From a checkpoint of a small image classifier: activation quick_gelu, patch size [4, 4].
Rows from block 3 of a small image classifier, named by matrix and row number. Rows with one number belong to one neuron. Each number is 500 + 40 x the weight over its row's rms, rounded and kept within 0 to 999. All counts start at 0. Numbers have three digits each.
After each neuron's rows are labels from the 100 images, of 14976, where the neuron reaches its highest value: "responds to" is what is common among them. Only what is clearly more common there than usual is listed. The data: microscope photos of single blood and bone marrow cells. In brackets: how many of the 100.
# fc1: MLP up (model.blocks.3.mlp.fc1.weight, 960x320), inputs 0-106
# fc2: MLP down (model.blocks.3.mlp.fc2.weight, 320x960, transposed), outputs 0-106

fc1.42:363509577419461493495543496584520508503452538527558457514522481502542525476429519535395500497471489462543520499433497452557576479432475516488488507484533557495533518471539538500521530556508455479451528501465515511566541468511503509467524507475505546484488534476570487456539406535475513569447519541570511488479487550468408
fc2.42:479511504486549517481499586524543506495555512578553496558482512498481491433543477455456416518488481547557522524465496513469501470445530508482474430422528502483521481512478498535489582476533513468498565473483458427447519454556465543532456494533431540491538497428572508468498490450465473471558606442521463525539465524471490
responds to: cell type: proerythroblast (36)

fc1.144:485484453531471455555555507451472447470560510458525494496473548532473565598463517521482507450504516491505500529499469516473494525520451489505481526438496538469526508537463468484521442510471544496497457493484564414474521442473592534487476497443511513461544500512438541481560442439532428517509579540470483451482481480501475
fc2.144:469461569542519530531499446501549516491437435555442464505551547498526558485520485430517481544489483500528468495474474486457480486517547518517488443481484505533501458522516508497469472526538495506545453531478519514531508472449466471521535497530451494480483490504513570498507476593571577581513479544492473504444552503483459
responds to: cell type: proerythroblast (27)

fc1.347:498464521504547508440504496467474513467532514564515507471505484507526496542470453390472438435484522461492449490493525536501485441525484478508510440544518518463458490545457511564475453479563500535518419560469458501587516550523525502510467551540445484569438531482537509554510469551499540513549548466444516552462510468491563
fc2.347:422494506492481516443530494580409483485559496454565523524460469437493514597505533427523438453459509468510532460531420556418527498504563430497488524573549512516476449519500506447452522590575449532448458524487515461466432521469419542549543534535511449543493511492436477471537508498432518490501489555468468518457579494487506
responds to: cell type: promyelocyte (25)

fc1.628:470479482562544512453525464530520474562467380484531505485515528506477569453451541507519530493427450553428563585497499531513513501482456579499503454565521460466445532412485415541515494455511541477580521489549547526481520512534470446555511541462523532499545491507492553479517504490519476550630481513494506514434572508482495
fc2.628:500472493593397443487556529468476495521456526507470519450499425501425473498463455533479514498493473498490515602575524488521539476416548518521523460555465451492499502541498474426465529529482498525543528519552542510502447563525493482500527499489504452450504540510445488483515553526519488523508496496494480576550562496504436
responds to: cell type: artefact (42)

fc1.9:459472485511498480524464523505479499518485543528499460530484539493527457574485524536450509542514488479475468491509482497478471493574467554432412509430516478467447493499520508523485471490567518487539465538555476454573502453530448597547506512483616468543536492548517474576560565543584488524455519446475447437520487504478473
fc2.9:546514535449520542525482476430432533477486488500476518516504434488527540506472486494442520505531473513463531484477509354541482491501446487516426499454474524511506478456518540507541447509525507499476569502463527477558497587489565558549478526453456491524502504436548499523502593452582510549503440525508519393511512504492576
responds to: cell type: erythroblast (41)

fc1.129:446525449488476516542521513447468437487548538567471516479531472508479504485513493506420474494511518529491509546547463479516514504490512529484496492561566468460533471553494433512378470480553555502463531558454457520552546505484448540521549392544458543520510571526444507521508529548481551457538528501479479454442453487496479
fc2.129:490516520513537455526483477467481480489537420501551508535484533548480393443464442546509481481523430478524480531477482468461525531448521508508508488521565511524427578477453503508493578482540493486467537527446520492512448488554581501465442482492406470504426540492470535522558500535473500470478474472520492497617556517546471
responds to: cell type: promyelocyte (34)

fc1.102:479435529577470462479496476569504488582501502551460499468453474525444516482520502573478497467512540403508523508437506469605485506495524560480562439511454544498547467453462474537542428536525506488482568563456422505490512445525513545406477510458486524547470539425463502538490558512478444541453473555509500515506476530443446
fc2.102:509498556527515476553481538502476531550589458538547523429519546494535442385526490538483511486471495500555540430509518511429568460514517441450491403511532486473503552426584485503544458479517456476466487387479525450507489473470522536424465515513473495511525550524558490555543562451435511523474539478497461496485497466440498
responds to: smear: peripheral blood (42); cell type: eosinophil (25)

fc1.449:508461559473464528447531483516495521475460489465473499514521485479519556532468577520548467502530492494516473494524557520455502473410588461463481514480573518492518487555477424583544446503554493487505484531488519498495539479563431548508421497447469474550475462494529457500408509520575472476487453514544486492511466545586539
fc2.449:552486524511389517541509514486524533479469542443522553466494484450533583596533537469447501488533446400511505516467501507474491491421524513486472419442537493519465519533490436568548427493484492476524553574448529493517498515542475555455514472487516572505405485536544478492500560542493475510535484476482503507503496592511530
responds to: cell type: lymphocyte (38)

fc1.181:557522502445494456473507551549591500540498520452495461540488516505524484509546540476479492481538540500535515474463575493511525533536547514536466509521481534498514453440494455551494443574523555515474465484523516522512454461525410439506494509518477497475518451451463488468536485555463496481507520518570521535467547533476517
fc2.181:471487498469550475515495517553496481429548446502482459567527484521505500451509552424537487579490484501493440524461428539519531488399469524487490461498440567492634493519431498483526437474483525511537489415474517522465501487507525561529486450524547488573490547570480497410504495451481500454473499438488548519543521494486517
responds to: cell type: lymphocyte (39)

fc1.319:422428560469484538486493532471526493453497547465544515570500590476538446573482470467428471519468520503495476531499521545498546491458486545507519582543492478502500469450515564522434491489538390472526519436485490526519488526473473586546457486541429430549507443531594497495511473391458540567541627503479417427498527510462504
fc2.319:485509492498502573554538543485506488511482482423462423491490520483532412484554488486581439453504442467518475472521480459514511506444527469554472531521523486548505514494474492494512454542504530496472518494468472546459540486530564393518582483500513528436562532503528513434490490536455456479504492506483514434439516514516523
responds to: cell type: artefact (28)

fc1.245:542539532606529414480457519522482467521436501478478568508446469457486484507536415481453479486556500542518494487548410480547492490564482529485477487463557534484434462523488551514506502596515424520441575546544476479567486533502538469525464519477532360513450396458422478562464524517518502477491587445543548492528447411490492
fc2.245:435475493513550548465483525480528498443505448523543542504539534457515526502509519511490493514517510516498463493450418435589503525470507471533563574470451469485500501547461446541475536424489494503522450473525559454528507508505526550523485560509451488534481460489479498440451547522514483426458550467545407503537475519530541
responds to: smear: peripheral blood (100); cell type: platelet (61)

fc1.86:472548484496432538482549488507498427477458517405432511460553494447459513524521488514478477519450456553418477421491515528471510550510497503499550513562454544502465454490534520584501493499573465541503460460431440503457453446548558520544534496527496465428554483513513470448508442503467521475492577607550466513538486469499503
fc2.86:498432522471496525482637479587535523536486478438547551501488502538523586480507488476494513511504488509470515429477465517502535521477545489459502518575493434530519574444481473530522467404477551471525425473549405493454536509512485542465475527501474477542541530482481497491506463533460469535552444501491550520546469459465507
responds to: cell type: artefact (27)

fc1.270:420468472507447482502531518555450503481503463609539449432549457509429521486483572523520445458500518497522446466518513512517502527448443546420460371476555463500538445501590420517496493507486502505486437520477520560454558488468491542461425455537494507496494470513505425492506489476504533575449517571495414559518515507490469
fc2.270:514533499516536461483523533501513502470483498520466529511535484527553508509510537508484493512450489448483469431542538447536500500478464522555458447479499486402512568413517472552536497487517435478432544485510503504564464436496464493521483485496514474530428539495437538467488554504475456522518547506464536457576547523500449
responds to: cell type: plasma cell (40)

fc1.705:487463462562488498537529526421483463438498487465516524455449474524477537481440545496473498493465567600586520532489544474480470478503492509487461421454430501467492547531537598469567482475478487497525519505585486441500511465450521449486488433530498515500459478506490487436529479511450543476514519526541482505555534505532553
fc2.705:528483548525535402569485540608472480486440437541521484513522519512529463493466491530472531539511500599536406440526500552470451455562482531541548549442481436451529460489570471482537497500540550521537546524529493520481482548491479551483477460465487480467442533515492437534506529478516544446468466514451494496497517556502511
responds to: cell type: promyelocyte (29)

fc1.681:496548503493506549447522559502550472491447575426463529488483550512545504489427461478456462478520476560514529512515465542481449571492558490542518507410525470532513472502547500565449458463507499435480506475542471491509481508523475483661497476430447531444546507458514538479394479501465507509537534474466515562470487461571491
fc2.681:507567437521498542428526539504522458474456543477523484509530511528474512456584467517486499504390457504464401503528509501502441546403493491448487483449579410435521457496526460460485507511495513518478549504505477505543577492529514521495489505515484481478493435521429499577547532505398442445486481381517489510469527526434484
responds to: cell type: promyelocyte (50)

fc1.649:468560546539523504514488497542536480471452560496428533476532453500536521532575476588545511446499486532511458526487522468547402504531445470502491565554530494474436467439535466546560396486507499526487475546526485522524460542530534447537480491562466527489521505475527482482487521541488478488541519467554436505422539527519567
fc2.649:462505497450500494533497484480572472572517520462530462401531516534433498544550532523399512555496507486528490455504505540537496469510568509434467515546450522564482561568476522552457532486432482512591524448498541529541516531503498547501466499554462528437471523530510531512471451504449466466441489503508536448442494540491419
responds to: cell type: artefact (47)

fc1.477:469497511435480511506525519476461537453498505494475488506432563542501476525502518490545444489496538476492433535456466476563455518409571527566520520599509528509447510501486511532476521480537451505536438583461548501470548502517427494506473458346481487484490492457525483498531510513480557473522503446541467488533520539477502
fc2.477:518493473487508489493498513562510510460499468534523435510519448514516546522469533488519478443475520439456429482483527481485531563511527508483551436464561490480502538527492511483470425502527528478475582521476471480479496504520522467570442472566395517470511486498519514409506493438466485494535494499402508515527449517498439
responds to: cell type: lymphocyte (38)

fc1.151:472526481461526566531442500496471468502510487491428544586532456541449510529454550527537516464519436486601546483486543521499476487555524508474467488497501528514597492481491418558563455423435549533523509489516524502448494443436509501422515535529441535490532519482428546546497524510540481434484610499501454498482465471504475
fc2.151:452512498555459573518473529505487553474557502539530497528477482510530482495513480497483559487574493555555500488512460542427534546484453479501547538501551456493498470482531511483472533558481440506499485521535484509467485472495457504523494512515442417520483540505535424548524511510541423561528507515471570438484469436548507
responds to: cell type: erythroblast (33)

fc1.333:452524581454490504463539449559485497468484540508521497488483573503482517451496593479439518548591471463560536552514547554512461452482551547451495503558522445541419471465516521511464457482478576430521517518467507481483519478506525495527491542462534453493468491534503496489596522524396487536529563421445504440469500488514518
fc2.333:429504548482431456525526512556494442537568520465432474479549565499492464540564493482467538509479476438482498523450572512465507523505543494499513480534449492518475473485529484511432483504466501545512512533481495588470480559523433452416541558498582525509449492425456457576527500517447474487532552460452530520512451544473445
responds to: smear: peripheral blood (53)

fc1.569:490483469525529471477571518533553502495495518526419476553482461484536509523542504429445473498562460475566517498521479537459453466507559447448557442524473486424482469498500508493539508555569544510452497502532539504530486568496544527533469436479497539494501500502508492428515485524451516501478473548540473515432488487410529
fc2.569:475505521521541489505568526545528482537459523586441520501511481519483436528481531511469552454514472424542479471535496480482525497448473519437552501510462435485390478584464595518496462501493501527492474487480576385510523505597512516540556424496488524555511505486458504451513505583527502499414563482528509452504488509525440
responds to: smear: peripheral blood (36); cell type: eosinophil (27)

fc1.222:611535434484536485505486441466474509405472471528508492524479547488560442477536526493445489554462539399506483526486516511531526513499517535495500482547457480503570499485501468475509521542458443477447542523493558414527550544488541460517449551475503490571468445497582449561528519417519510466502485498455519507539562505477447
fc2.222:496563449474489446508477493487502446490485395550456533530495500541511477533524515490483469526507333540506457457467541515549501467569503531509442538505473477518520446528473475513511501493500553544609431476487483527516515492501499493499564425561419520536502410483443455430496479504531498561494551512565490516527507513463486
responds to: cell type: segmented neutrophil (60)

fc1.407:489489479566516502518538570473516495478531495487471566531492507497531506516506488510510528469455540543537453465538433484422464564522516486535483471475501584489471463490522489426464552513485480530498511487549448400509506489514460482493501557459488437495605507449518552567531448489487479492554460491453479508577488507525468
fc2.407:498462514509441522434453483527427496507418559471462530604522494455507440538480529502472446474444552536492423447523431418427536494470565496510495530491451548420469456439468571507532517502530510515558504518522506493495544455476501517468465519497532472448563552576565492515499527483463504539498478531482499498426485479524515
responds to: cell type: lymphocyte (34)

fc1.287:471473498439407516525523432490529480442482504544485555483489521484510481463503464502462531485521536481499567507509432502506454511453451577514520501522514504491556453445529418410548547503487513510561498444467551424522540507575545560616493493478516527481527561557509393517514499513457529460500552422494487487504439524433524
fc2.287:477552515549501435422508458557483469510501506397531534490513546566495488484526523509512508449478478520466526529444509506510526522482473508540501477506479520585487549482548442546488514480502474485450523473478482501470489485497512506465505459472456431528535501471510511482520601423576523548557480498464606434460479517509432
responds to: cell type: promyelocyte (26)

fc1.303:486431468450499585560526527491433551560531487492511501448533576493528488440488471510503562551439517489480454522521488460540452478544522492522546489521572569564489514505438422554482509487530505489488479462494435526487438492473571456482450469475519476517460512472538470488477564421487557499504449527542518464476515530416466
fc2.303:499522497552472468474424485513577489601485528517545508518486524488494459541428485474518459494520514528471533440518518519519487478448493558469497450494533533525537539525470479473569547497514438492502461518507492564517574504571542479545481510502520439651428526532524523454396520488481460553449496498495584521525489571475434
responds to: cell type: artefact (32)

fc1.719:439536456513509460535523518443477413500475434508471473472558493491463470481473531555524466521490606558520435492533424446530535507422555489458502480553518540507501475482529475482463569555492532508479519476483471482465502442575441546489476600491403509526543569471531479528495477513471470434519505523556483514572512475410499
fc2.719:410473575513535502517577460528540572495514517449538519534517486427453499500469496519471545508454487435472406477505474430540507488455532467491513525533471555514586455495488532482458483538455468539483497470476539545532501483425451425491459442463431497507462472512495488469501525498490557440513534422508521509398532513447544
responds to: cell type: plasma cell (28)

fc1.415:503536491512463529523476529557476497502543514423547513513529477434465476530455540572512487418549495503505470476515493512477534570521516585463492470473505520568510506484447527524448499581524433519518530521513517485492483497427457470503470461505523466516417463609517542535489426516446457542476461489489493501431497548493508
fc2.415:515543546501477399535501467470480541447473529486477423436451510556532513536508473492527482498573519559606493462505535418531519461516533551631503471442523515456510519483545497557468556529489500511443577496526519446458408465485489434558520497414544524430497512516485463516464516450466535505520486492487530514461444485497492
responds to: cell type: blast (25)

fc1.242:420448472553533561453496524499477462580513537534546564414461448497460503558477522536498528444467487517554459509424476433446490479453439464513481504497461507442532573494495555493478484514533507506514499505504600511623423484507559536447489430484493524562513483515555492488521442460477496490431585460490409476498496524533475
fc2.242:539538512523513449541563464461524492385474540450461411472498540482533494518528543479470514533448523518485485466484555557486493471475446408483475549476582499577479488571471520375472418493438455459477525533511449549498469544511469441447540559479493495524514529512452483494533505477458474488455499541554509562450503457437584
responds to: cell type: promyelocyte (25)

fc1.269:538534424520441522480598496528460488400523455469492506458514511523493482552498518461563533528398503484472489540523477524506585561538448613484492520471482537485524464491512383534507465544498429416490519446514481470506448488495456478495541458404498508500525524432443529491526509541553499459501509522499521433464539552501576
fc2.269:452489465501536495475490521501480513514537474461444469454516483457501461474556536544579492483549494471460487506441472580493486503466520469540534592488508508422460551533555462536519551512524543452438532477510522459492452509465500507435545508570485454493537507540512528577459465534532518453505519441466554436466510576551535
responds to: smear: peripheral blood (99); cell type: eosinophil (49)

fc1.141:569470471519494492499512528472544501469486576478513473499534513513547553476545509462532436512510512465431602472493439506553539494530429548489426558497420534532535444456520530483445519470439468569507539491474521473506457448481546504554531508568526491529449484480541491514521496558454503489520472414535525557483496423499531
fc2.141:494510497474499525515483470547448492591587484503516513474510469492488525498519489442469524506509414506505529538527454566470545494576528456504525547559492423435507453515515487493531475510492553468543489482516495521484617492488500482505402491539480491538542549462524500386512577505513491470534513433512543516519513499419452
responds to: cell type: erythroblast (65)

fc1.445:497548461545548461561462501504497477518434461556494473479494499472465481564543508538475539529564482473485494513400478518541512497476567472469531525503563572533479506452439543569454444521500464438518487590439489572449550513486531494509488486459512499513524534441540476463541499491450514577461479551552478534452474508449491
fc2.445:549440479521487572531543481460512525520450511505492464564545515514484506466434491443555567528535498536528455417499465558465473545481494517507521497523537488531558526513495458419505518493442503474543525460500466508491500559477556492488507536520436459521539494526445508443451597487535490547520480483444504499464516516482532
responds to: cell type: artefact (26)

fc1.610:390484572548482544588506561527492515501412521609486571509441506486585464523434521507533404534511449491509510446527471554450498504477519504518494499459611515499512513492546482523498498539552481487508567512537500428529509483530438498529458520542418482495554552468476470551500552497494483551534478546508553572486471504508501
fc2.610:554532446474527455547493580468490483443479450519506486494453530515533450506496503456566519454525456554473491481444442500431486489548467454511494522499473499509462515454505484472526507503473487538505500441499497467566528552511542540542433441533547504446448470536464544421543482599561506497469483474469547524465549552490511
responds to: smear: peripheral blood (37)

fc1.658:496526518582458428499563498495532498579589493439571531464496554501574470518544522560469461446565513543516532494473467496545537506466452518493499514452575500493550536530498427511556410526491467447537476514521433430505525470453497453526567520510423575427504509487556471451485514469510476504445527483488458461512529425521567
fc2.658:512506510506466498597499522551484497469475583526528489525540515493442482579517524459448477529431512474463509509615552441537510464517508488534487504454470519531460535522490490481517552462475522479553482495503448529511495483473474461478450521530526435471522501480463508548524548509510517421422484516479512480476491477456454
responds to: cell type: plasma cell (29)

fc1.183:466516516628498536499553565464499512497510523552483508506444514514524558494474487557511496424506544536513424488458445538504501464529422439481496487477518534480486450446555500514437539504510495498477499501493473559474526490478431477561570475529519488505520482473579499515480538496590478464522459592425552426479468419435504
fc2.183:540603570508447512462558551539432553495483453541483451503532492536506477562454542540507522511453456525555497510466569500476475476582484492498534464489487552495513455457508539505463486405545452536465446512517492561558420423505449478526438442567495505516456511580472514481521530499573492515510533491515526488456485480462518
responds to: cell type: proerythroblast (33)

fc1.150:509515486440499542510471449505542502473445426504429572437504538539514416499526490549455513466575458577480538511541525440553548493517515461519478528532493479441556501429476526510566515474518482551415517504538438474571449541464507427514558494414576398550494448520513480512447439500502516516559549487525497498570522524555448
fc2.150:458542548569421455515532475409479468510458489430485542502520457573480448468517504502568528541481521551544494479509462497486491484534498556512494452555550477517419493484416550544463550502464468467516576489489469525458409530512544448523472473497521531476489486444516486497498509498445500486499442406501520506575512479452467
responds to: cell type: blast (32)

fc1.493:535522480402477507511562475524538499539460532569458489495514489479505479518558462491544511502440479528554451438508482508508408457578474501572521593404450447488501554553434573511519452563493605517451509453449509519538454479464523463436434497464540482564510484515504441512485565493496495586509465522504488548467452494491509
fc2.493:449528466517466469593464597561527510489492526520490481473517539489500494603510525475416515491444539459453525415569530518453530545499503502571503470464507532519525453558500525450508488512506539498499435505440466425466412510544399507488519546493550438506441539470522562552471530519499503475447551518412495498426500490481507
responds to: cell type: erythroblast (47)

fc1.581:472554437561471462515544483460514451585538472474525559506447483470456487509539561463529532512485531420446486556535490504479483435554549475518535610465527457462475454539441499444557523485453466462588433461566527553514532501443552431494423512523435519452502563515464519531461488496449542495529535528482557365515505502515503
fc2.581:528439520556484487509467481611502562441441527450405471535474436520468547490448445465487496503517496550542529535481565503519434495467576491485496483437544460509549519518502497452512490502489527494524489506391492473520459471550536463507521483561493551519402446482500559463511535510542456542538525547455457569475536532485457
responds to: cell type: plasma cell (56)

fc1.156:474492534389538445554523513458502517494476511480480486605564503490536471595530520540479452500500503511498582491508555505581512477529445468538493480506411404461527459468424537491504484537484466530533491518548507494507436528479464508560512477528532550528564498466503404548464536502432528514458445475539430515482516532520538
fc2.156:520525502405533512502507523591456460459431509505495484496481429490487564492486420433563455488578499510490454539522425507437551515425434450532515561470467497568497391480524453428536445473528500483537493471545508471428535557463486499528484503537401491534532555471573557442491471436504550477559516457507533565482549411488513
responds to: cell type: erythroblast (62)

fc1.207:450482452490486488474449497461457535505463552488407576512520500509504500478516514554629535481484509489537487477481492492471484483474540578502514540593508561466478462617506510525520436517505447455531475451506534522474493561467440496493510442513476502486573477504534484567519577532482490555471476509511481425477516508521448
fc2.207:511487550458537455449415472502528500568525518437548505484524503518565500544468492493450418529562494552435496517448459541420498469586546537493569519442518543456508431537488462511476508447501493483444558434537455538445503577597509566474474501480472431510498564556479521438537443506506467556552441491502487517534530548482448
responds to: cell type: artefact (25)

fc1.474:548497516481451476513476495442535487483468510477516471540498450573452459486402506494449512466506446434465511513543525482557538486482472498476474533500518494525481517455522453493528484527503513525434466518437567472502524459536490442529504449532458474417518482499535490575498525589500478527516492538440495537443441593483511
fc2.474:529514429452482472481503474472492498505489468555489466533509453497559484477527444526602549413477531493434472542578501542522626519472461486535422503438509473501452511402458513458479490471471455529491484513512557477473504532463531447477519536479558500461552534447509553505583519513547524552476489552559494527451483480549450
responds to: smear: peripheral blood (63)

fc1.79:524545502500492439534439450502527521485451500505571483469531530545565548522520503522421503449497440586484479460485487539447529580556522457550411493479446486514473482491491554445463606374427486456494584436501524565530450507478463525498508482548495525457481431430459510484475409484493553490511494454549478495473500546519528
fc2.79:467497527525521474456466456448535466476458566479467485456490462533502548507503508512595466439457495463565495477469529449452416518512448468517490470541468562475544488609529528523491478518536477584445526521460570499474555541435547492468508493478453565478439460504477551501535552467529458520606463500467449489533492513529565
responds to: cell type: erythroblast (40)

fc1.286:499590481448538513437476527494490467507482521580549437519455487457461598481438476555550525418577485444524522559542533487496518535444509501483511460538434496544512434472498525533475502468563492491479502442536530508424508561529411488542447408512505495522506493500539471485450549507515473493470499460482464541557453473494468
fc2.286:543546515463522499482511549514529452517538530553514471475502429493470575526469522452540602529619490480463488456595515507455469514458437464423475549500529522549459458498495457396554449524496506540527430494496527493425465603461490514510470445510510509492483503509469521463493527465502474490503531558403543572529501515479514
responds to: smear: peripheral blood (54); cell type: lymphocyte (38)

fc1.465:525438480436445521575453473538539499513487472554521551491520467445518558539483468480546494460477571453477540497516511523469439618476484537521437421523458527470532541490491478543578463450543494468519460555511486584520543472477451458462477503546553439467496460515520470488479506608495531484519522555494469549464409500518570
fc2.465:495477511462488532522473517476504456463503528459482474498539520511503581504524478490511531446462471550591478529439499522509545492560569502519539578537479492536544482542441484499484499535582478547531450511523507514531448483529442440471448468589499433553544498497480615475485497424461467512492527450484580518498531469551539
responds to: cell type: segmented neutrophil (68); smear: peripheral blood (55)

fc1.27:505490481442556486529524451513445511512539428457513482477551508514463470495490520589499449518504516432493563476443475468507507547486491456509454486470557543544523492494478464572441516542575475519488537538485493497480465467470515437546470451520449475474470419543519546582492445521488567507557520478466538480471516459468579
fc2.27:471508513462472473404501476542535474592535539480481477531492523483498476490565515501532531493483542546545547547504469530480508465487502488583436518466439545516520472512510501488476503480450490482551458476485510488478471499540568485552500537497607581536489467514495523525495476458509415479494516489516503496443494495535482
responds to: cell type: proerythroblast (27)

fc1.93:544488555460515488519551496515439539616457531456483493416477514475459506561512480425498482420531497474513483534504447515516530537536609518471412542527540550425491576526500519594473468555515485453490497545505578536508543460503512475493498524522479459569484438505519432523521572515449536488524470533535500514545544439488448
fc2.93:468552516518484523539519445500461531555501503438508463462514540499484430500451466519472459570554511494490469514474444448513482505525617525444482462444468530481492583511493507485443489536532481526525491487518449561479508489572451509457542502514529577497470490456529509499522507499507451522602447526486563529427494533459492
responds to: cell type: segmented neutrophil (61); smear: peripheral blood (51)

fc1.20:482508518502491439426532523505500519518492452510498543446569498559457481509520518532492549489537532514515541490545447511474421496484575494495569537488530527499461540485480587480398474479526484506528560520484428505459503457442514534523461479416454515531512476543505458595463476502425506556532530453480470523563511535443512
fc2.20:561487444493551458497484479494516491486506513511542470505476499514475538489463470546457556482424501407487433465575467447480469504538498497548517513525550454491461488508511492489422558489518509463451528560421539460489503585501472518499401497460506507483540455450484502433503497566506596533424511436460417438534578472443506
responds to: smear: peripheral blood (93); cell type: platelet (59)

fc1.297:434506553553453432482530503541483483460524509515460483469540518482549463536565539527495494488534481589526549541503472530506531521445535557416494473428531522470517419495496477574459474485552431549503539583470464490412471490492555547462499398479524481465497454441528554485486502487425451532480515518530449510455510544477467
fc2.297:550503509545452492460508567529496464524436510486544525548483559502459512522450480518533525462477524506467499434544543449474475557501417417498493540571534511505524575461460512465474461518501479510550490501503455490503514514547489550521464556514462536480467609421447532496466464484515447518472559541485464493555453460471478
responds to: cell type: proerythroblast (31)

fc1.343:515462471529427509547500578504561483543534519429528577533501450453500560493503513479519470515488596498526462485492451445522452518509486462534456519470553532512573491491460511478489512453514507519486417449543497515450510487496461526555488476418579528416542509540498460562527482518525491451500538505546385528479515442512531
fc2.343:450500476511507450542500478520472482631487468445574469579478508512491503521546523445477470519434514469538484430515482520531514494440481519541471398505486466513533485429540486475519544585564467446455527492470492482510542461481493497562487543548448457535457557545488514486513437520477540503486552481514492545405477535547475
responds to: cell type: lymphocyte (37)

fc1.551:483506508433500467445421436514551471573529537479552570542510486489562511495493527525463539462437553472541492549592494487506457454473520505474528570492535570574499467501467512539433555535542560436485450497542499456517521482459526505545440481552468384558457470490494466505550526526490480519534601514426496470557519468502569
fc2.551:532508538456459570527563484491501495527483436462493488432464521439500499495564508535464481482515522435490465522502463451463540510526579484492557536431504448477508526493504526509505492458488539560419503523500550531445531602532588498485582492475548457467439488460517529494529502490538534519532480433435539557481526435469474
responds to: cell type: lymphocyte (58)

fc1.381:420444444510495534523501499566559464467498446507541525600510530516558511454471473528499499526538471466466527492398484537535525560477519455497470515499458522498529512565479441535507434470531512510563445491464469555501446471468479477456513492488575499435488488484510497498561479576496467475484560488522490565492474506477498
fc2.381:488504477506499589425472513462462471490494461525454549481542472550534505503502516516538415500443527519579515425480518544516477501550564518522467526514509572540501415518529486476515457489539442460473434456479453473543497420443440552528449517514522491511546557555467506565496538480539569502490496448531563421548416445534543
responds to: cell type: promyelocyte (28)

fc1.462:427537434455510480473548492473470491559474420484495524478493533510487480580453430514494481512600539559505585508488449475515543416520513505468500521549500552441526505438487481577505500518506488558446515513473478554494492504537480515434455503449507583499486457479501490555454536490485487525499465501497462502455446523473480
fc2.462:516570506542455503495589518399517516535513502580499531485561462476542592488546547517420448491522506496499551480533471491484456483481405510509454548536487480471479548453517441524507502514503623505566584516500531416514486508484537519553524511507471497473446502535526562478506510434514540537543486482483498504473461582438547
responds to: cell type: segmented neutrophil (93); smear: peripheral blood (83)

fc1.413:483485445501451476494486538468458482448553393511500549503521554482554543528500559554547518463556521480538502524454510494518516545568503463462470526455563488477501507463506528577428526374489489467461509491423449502547495539512521517570505376567511500424504457527496425593539455462531462504461500488445526449459479509520489
fc2.413:537526466523465457583507481486437492574497507498513543441480517515496490446459501487553426517461477531456451567490492566460558451542491505521493436440543516538540495510530541427515524418452435478473516526445526456438497561491508476427518535585435618459538548529464499424518423548541468495482516504518432421416501406448466
responds to: cell type: promyelocyte (36)

fc1.293:486413446516490460443535519541575499481467518482520517512522538467476539523527466523477498549583512488500543511495515493490482535506462502546536484595453484469533533510566528472464498517491474459479513556527455432489481449489467452569482559413521509505562497516521472485421521436524519449512483460547476522524471576553475
fc2.293:481421448550521468494520497609506431453459460503513525506517523549461503493547545523532514488548524501465476486507505447400517492466496556534543453500457438481444520482481541471459472528497475497505471502441440480483455503500391475534533462462583559487542509461555506532507535541500500521423550471529533487473503597486459
responds to: cell type: lymphocyte (47)

fc1.19:476524519433510457592474545518542421432544468565517508488501479459579512550534477557513480511543532504621468468517571547500532479505487443479459478494456484485509517467524457546546527516517552488484427479470517468456548514558442498523491526470475458455436509438547548535532481503570490481556440467497482466496487462557427
fc2.19:467530459483441418488455432510528508542489472474566466578499550545503556585428527458455498488531537516581526418529408534488472469453478456510466526465515460446554489430442547451549490464529533525501462530420474502499452495480529412583482478524505524525508471447478567526504578463495532566526501498501516472419519459502542
responds to: cell type: promyelocyte (29)